A small image captioner, trained from scratch: 9.91M parameters, encoder widths [128].
Rows from block 4 of the text decoder, named by matrix and row number. Rows with one number belong to one attention dimension. Each number is 128 + 24 x the weight over the matrix's rms, rounded and kept within 0 to 255. All counts start at 0.
# q: cross-attention query (decoder.blocks.4.cross_attn.q.weight, 256x256), inputs 86-171
# k: cross-attention key (decoder.blocks.4.cross_attn.k.weight, 256x128), inputs 64-127
q.183 [ 99 102  90 143 172 116 115 142 135 166 104 110 152 150 121 118 141 123 144 115 150 129 123 151 143 153 136 155 102 142 127 154 112 120 112 128 102 157 137 121 140 130 142 130 154 109 151 104 148 115 169  90 124 105 143 109 163  96 150 122 105 156 125 147 121 145 119 144 141 169 137  78 126 103 102 140 157 141 125 150 113 111  97 161 103 133]
k.183 [126 127 121 101 148 162 166 129 164 116 125 140 138 142 113 122 126 133 130  92 117 120 131 121 162 134 127 126  85 129 116 130 107 127  99 111 146 116 111 128  98 122 122  92 131 109 113 152 116 145  93 129 129 132 125 130  92 133 181 132 132 143 147 133]
q.184 [137 152 137 112 149 129 118 106 155 155 122 147 152 133 115 144 119 138  96 151 146 134 159 154 101 145 145 118 116  98 110 128 136 105 144 101 111 152 165 155 111 130 122 130 136 144  74 116 110 159 160 147  84 124 169 138 139 113 140 161 127 132  76 127 108 148 160 142 125 125 126 116 154 135 118 131 189 108 120 144  78 129  84  85 114 141]
k.184 [133 150 110 131 137 173 136  92 149  97 130  99 110 135  70 137 144 155 125 126 138 121 113 134 118  98 172 150 165 133 113  75 108 107 114 112 133 119  98 144 106 107 119 156 167 116 118  86 157 107 125 105 125 165 125 136  84 121 113 128  99 135 141 100]
q.185 [144 111 139 133 126 148 116 155 126 120 100 162 168 106 148 169  89 128 141 116 124 104 135 119 134 124 133 134 166 122 125 108 140 147 140  98 111 118 129 112 109  92 120 125 147 128 134 173 164 148  88 116 144 103 134 121 104  99  86 128 109 126 124 126 151 119 138 156 170 124 136 160 121 141 170 122 130 119 118 152 128  99 103 118  95 112]
k.185 [154 115  92 177 131 129 158 111  98 148 125 141 132 105  95 129 116 106 153 103 128 125 102 141 170 142 144 102 126 124 139 128  99 133 118 163 112 144 126 148 114  65 119 175 124 132 138 119 100 153 157 105 121 174 124 166 110 127 106 100 126 108 138  87]
q.186 [ 93 175 107  92 129 137 188 125 110 199 150 140 106 151 126 122 141 103 130 159 157 134 160 176 165 127 138 133 172 104 150 159 110 121 122 118 145 158  86 113 113 115 189 136 129 134 158 117 153 117 127 124  96 140 160 135 115 126 110 124  72 113 131 139  66 120 177 119 153  97 120 124  93 143 165 119 144 102 124 135 131 114 136 126 141 112]
k.186 [129 136 131 113 140 172 175 165 125  80 134 120 131 129 136 111 112 150 127 143 102 117  97 113 108 160 101 109 149 151 105  93 112 164 128 149 120 121 107 187 145 161 127 127 146 147 125 105 120 133 158 114  90 129  99 128 106  94 122 127 123  98 160 127]
q.187 [ 77 104 189 107  64 143 130 139 126 152 137  65 129 106 164 126 135 121 103  87 159 108 140 145 150 144  98 114 152 131 153 146 136 176  88 122 160 129  98 116 144 127 108 136 177 118 127 133  37 109  98 121 108 138 125 138 166 141 124 134 130  96 116 114 143 172 186 105 193 127  95 153 171  68 145 132 161 110 118 110 126  97 173 161 129  88]
k.187 [146 127 156 156 122 102 174 172 126 121 161  85 155 126 171 148 116 139 147 119 120 135 114 124 119 151 123  76 157 128 115 147 130 127 119 170 126 135  97 116 191 147  83 150 156 167 159 179 123  66 135 154  99 145 138 134 127 119 178 161 127 158 141 162]
q.188 [149 185 146 103 128  93 128  64 156 103  79 162 137 156 144 128 140 145 178 103 165 133 179 160 133  92 175 143 109 104 173 118 155 123 141 186 166 141 119 203 131 131 121 112  80 158 145  74 167 159 143 113 147 176 131 140 125 127 119 160 149 124 155 111  89 142 128 131 113  95 141 155 128 168 134 109 133 136 169  95 125 115 127 118 116 143]
k.188 [ 83 138 100  93  85 181 134 140 124 123 177 151 111 126 128 113 167 146  54 161 121 139 148 149 149 127  98  78 144 130 145  95 113 147 142 118 137 117 129 149 145 118 174 130 131 143 127  88 144 128 119 122 146 113 109 105 111 131 113  95  73  63 135 102]
q.189 [103 104 118 144 120 139 116 134 148 161 120 139 126 116 140 127 182 123 135 124 131 133 151 148 134 111 107 149 112 134 159 161 121  99 104 139 100  84  98 120 141 124 142 106 124 159  95 147 148 126 149  80 110  99 125 172 119 116 129 128 151 136 171 101 137 158 120 118 160  99 136 127 121  96 157 127  94 110 149 115 137 133 130 120 125 126]
k.189 [105 135 147 112 182 153 147 108  86 101 143 135 154 115 116 123 101 143 139 114 123 130 158 160 126 114  99 143  62 113 133 159 127 133 109 148 138 124 135  99 146 121 119 144 115 121 132 107  53 137 139 142 135 145 129 164 132  98 130 134 150 131 140 106]
q.190 [138 155 145 135 119 130 150 148 154 145 154 110  86 149 136 162 107 150 148 132 171 126 123 125 139  84 103 137 141  84 157 147 160 122 142 147 129 138 125 148 129 117 123 159 119 143 154 128 129 160 124 146 120 136 105 158 114 110 115 137 115 158 184 150 169 104  98 119 161 118 157 135 115 132 132 148 152 151 119 144  98 132 134  95 146 121]
k.190 [122 138 188 110 182 102 117 139 121 106 115 118 152 120 184 133 119 130 117 122 114  90  94 129 106 147 104 143 127 122 118 161 109 146 110 121 148 132 130 147 133 148 146 104 100 140  99 145 139 139 117 147 128  86 101 123 131 162 123 167 126 125 135 130]
q.191 [ 84 159  66 148 163 150 119  99 130 113  98 134 179 104 144 151 131 120 179  84 135 138 161 110 138 146 131  82 124  93 143  92 126  88 104 176  92 122 137 161 135 100  76 151 163 136 111  84 151 123 118 130 101 132 142 139 103 145 157 102 147 165  97 167 100 110  99 107 120 122 138 123 103 138 138 126  86 126 125  94 144 119 119 121 113 133]
k.191 [121 118  88 135 141 142 110 126 163 133 130 117 113 113  50  88 102 117 159 126 166 152 140 142 136 115 175 124 127 104 131  94 144 169 148 111 129 111 117 111 149  84 163  96  79  92 177 109 126 146 183 164 123 130 127 130 121 118 131 106 139 134  86 170]
q.192 [ 90 146  96  97 130 155 156 128 110 133 101 110 138 144 102  95 100 126 106  61  74 153 117 134 103 159 124  80 116 126 148 103 139 174 109 148 115 137 128 144 106 119 115 176 108 116 120 122 137 114 148 126 103 127 143 129 123 146 109 130  71 101 130 167 103 114 150  81 130 152 130 124 106  96 122 112  95 127 117 139 103 102 145 153 150  86]
k.192 [109  85 134 128 138 135 108  73 166 128 160 105 128 100 125 155 144 102 145 171 123 129 136 123 176 135 143 117 150 115 116 100 141 111 142 137 135 120 120 146 157 102 166 143 136 110 150 139 127 120 165 177 136 132 139 123 145  93 133 146  83 146 130 108]