config = dict(
    encoder_arch='convmixer',
    model='image captioner',
    dataset='regions of photos with short descriptions (Visual Genome)',
    train_examples=203450,
    image_size=64,
    crop_scale_min=0.7,
    horizontal_flip=True,
    translate=0.06,
    rotation_deg=5,
    tokenizer='word',
    vocab_size=6471,
    encoder_norm='batchnorm',
    encoder_activation='relu6',
    encoder_patch_size=4,
    encoder_depths=[18],
    encoder_kernel_size=7,
    encoder_widths=[128],
    fusion='cross_attention',
    decoder_width=256,
    decoder_layers=8,
    decoder_norm='rmsnorm',
    decoder_norm_position='pre',
    decoder_activation='swiglu',
    decoder_mlp_ratio=2.67,
    decoder_head_dim=32,
    decoder_fused_qkv=True,
    decoder_bias='none',
    decoder_qk_norm=True,
    decoder_parallel_block=False,
    decoder_dropout=0.1,
    decoder_inner_norm=False,
    decoder_drop_path=0.05,
    decoder_positions='rope',
    decoder_cross_attention_every=1,
    decoder_tie_embeddings=True,
    init='xavier_uniform',
    residual_init='none',
    optimizer='normuon',
    muon_scale='match_rms_adamw',
    lr=0.002,
    momentum=0.95,
    nesterov=True,
    orthogonalizer='newton_schulz_5',
    adamw_lr_other_params=0.0019,
    ema_decay=0.995,
    steps=7100,
    batch_size=64,
    epochs=2.2,
    lr_schedule='constant',
    warmup_steps=1420,
    weight_decay=0.2,
    adamw_weight_decay_other_params=0.01,
)
Rows from block 7 of the image encoder of a small image captioner, named by matrix and row number. Each number is 500 + 25 x the weight over its row's rms, rounded and kept within 0 to 999. All counts start at 0. Numbers have three digits each.
Before each channel's rows are labels from the 100 images, of 14976, where the channel reaches its highest value: "colour at peak" is the nearest of a few named colours to the mean colour under the peak; "responds to" is what is common among them. Only what is clearly more common there than usual is listed. The data: regions of photos with short descriptions (Visual Genome).
# pw: pointwise conv (encoder.blocks.7.pw.weight, 128x128x1x1), inputs 64-127

colour at peak: black
responds to: text has "tree"; text has "green"
pw.86:510479482470536467506522491496478470480510514513531502499518476453528489501511492481501527532500489492519517510527510496474514479465498498500522567454500456501504476521516453509493512471484490

colour at peak: pink
responds to: text has "white"
pw.38:553528496521467533491501497518497544512507510494488474464518521498510547506512466471503512473469476461528498447541538476492468500476534473508519512476491481503468499494504486523505485489504519

colour at peak: red
responds to: text has "red"
pw.93:521503505494521520507476485469519512482542475520533530526459452474545502520428478487503470516513463510507529477470505480503557497490516480514569547472508496514517501515494528499485490483473514

colour at peak: black
responds to: text has "black"
pw.0:485487485477476471484520511513460474480544504529455519488530521468551518509518516420487526514476470459510497496486493525495465488532502493490492464491498479455516439507506522485495540547481455

colour at peak: brown
responds to: text has "man"
pw.97:508504554469516512459477488495498510524473485512529496543510520472497470516474487483478512524516517538487484473486535514535512513460474509521477457459519559466502480507512512503510476492453495

colour at peak: blue
responds to: text has "blue"
pw.70:514494516473503531493488509484484502430470543510467527520478482531499517491485516431517496509486499508531479461448484535555518496437532493489493509523517502505507463510484488507499507473514491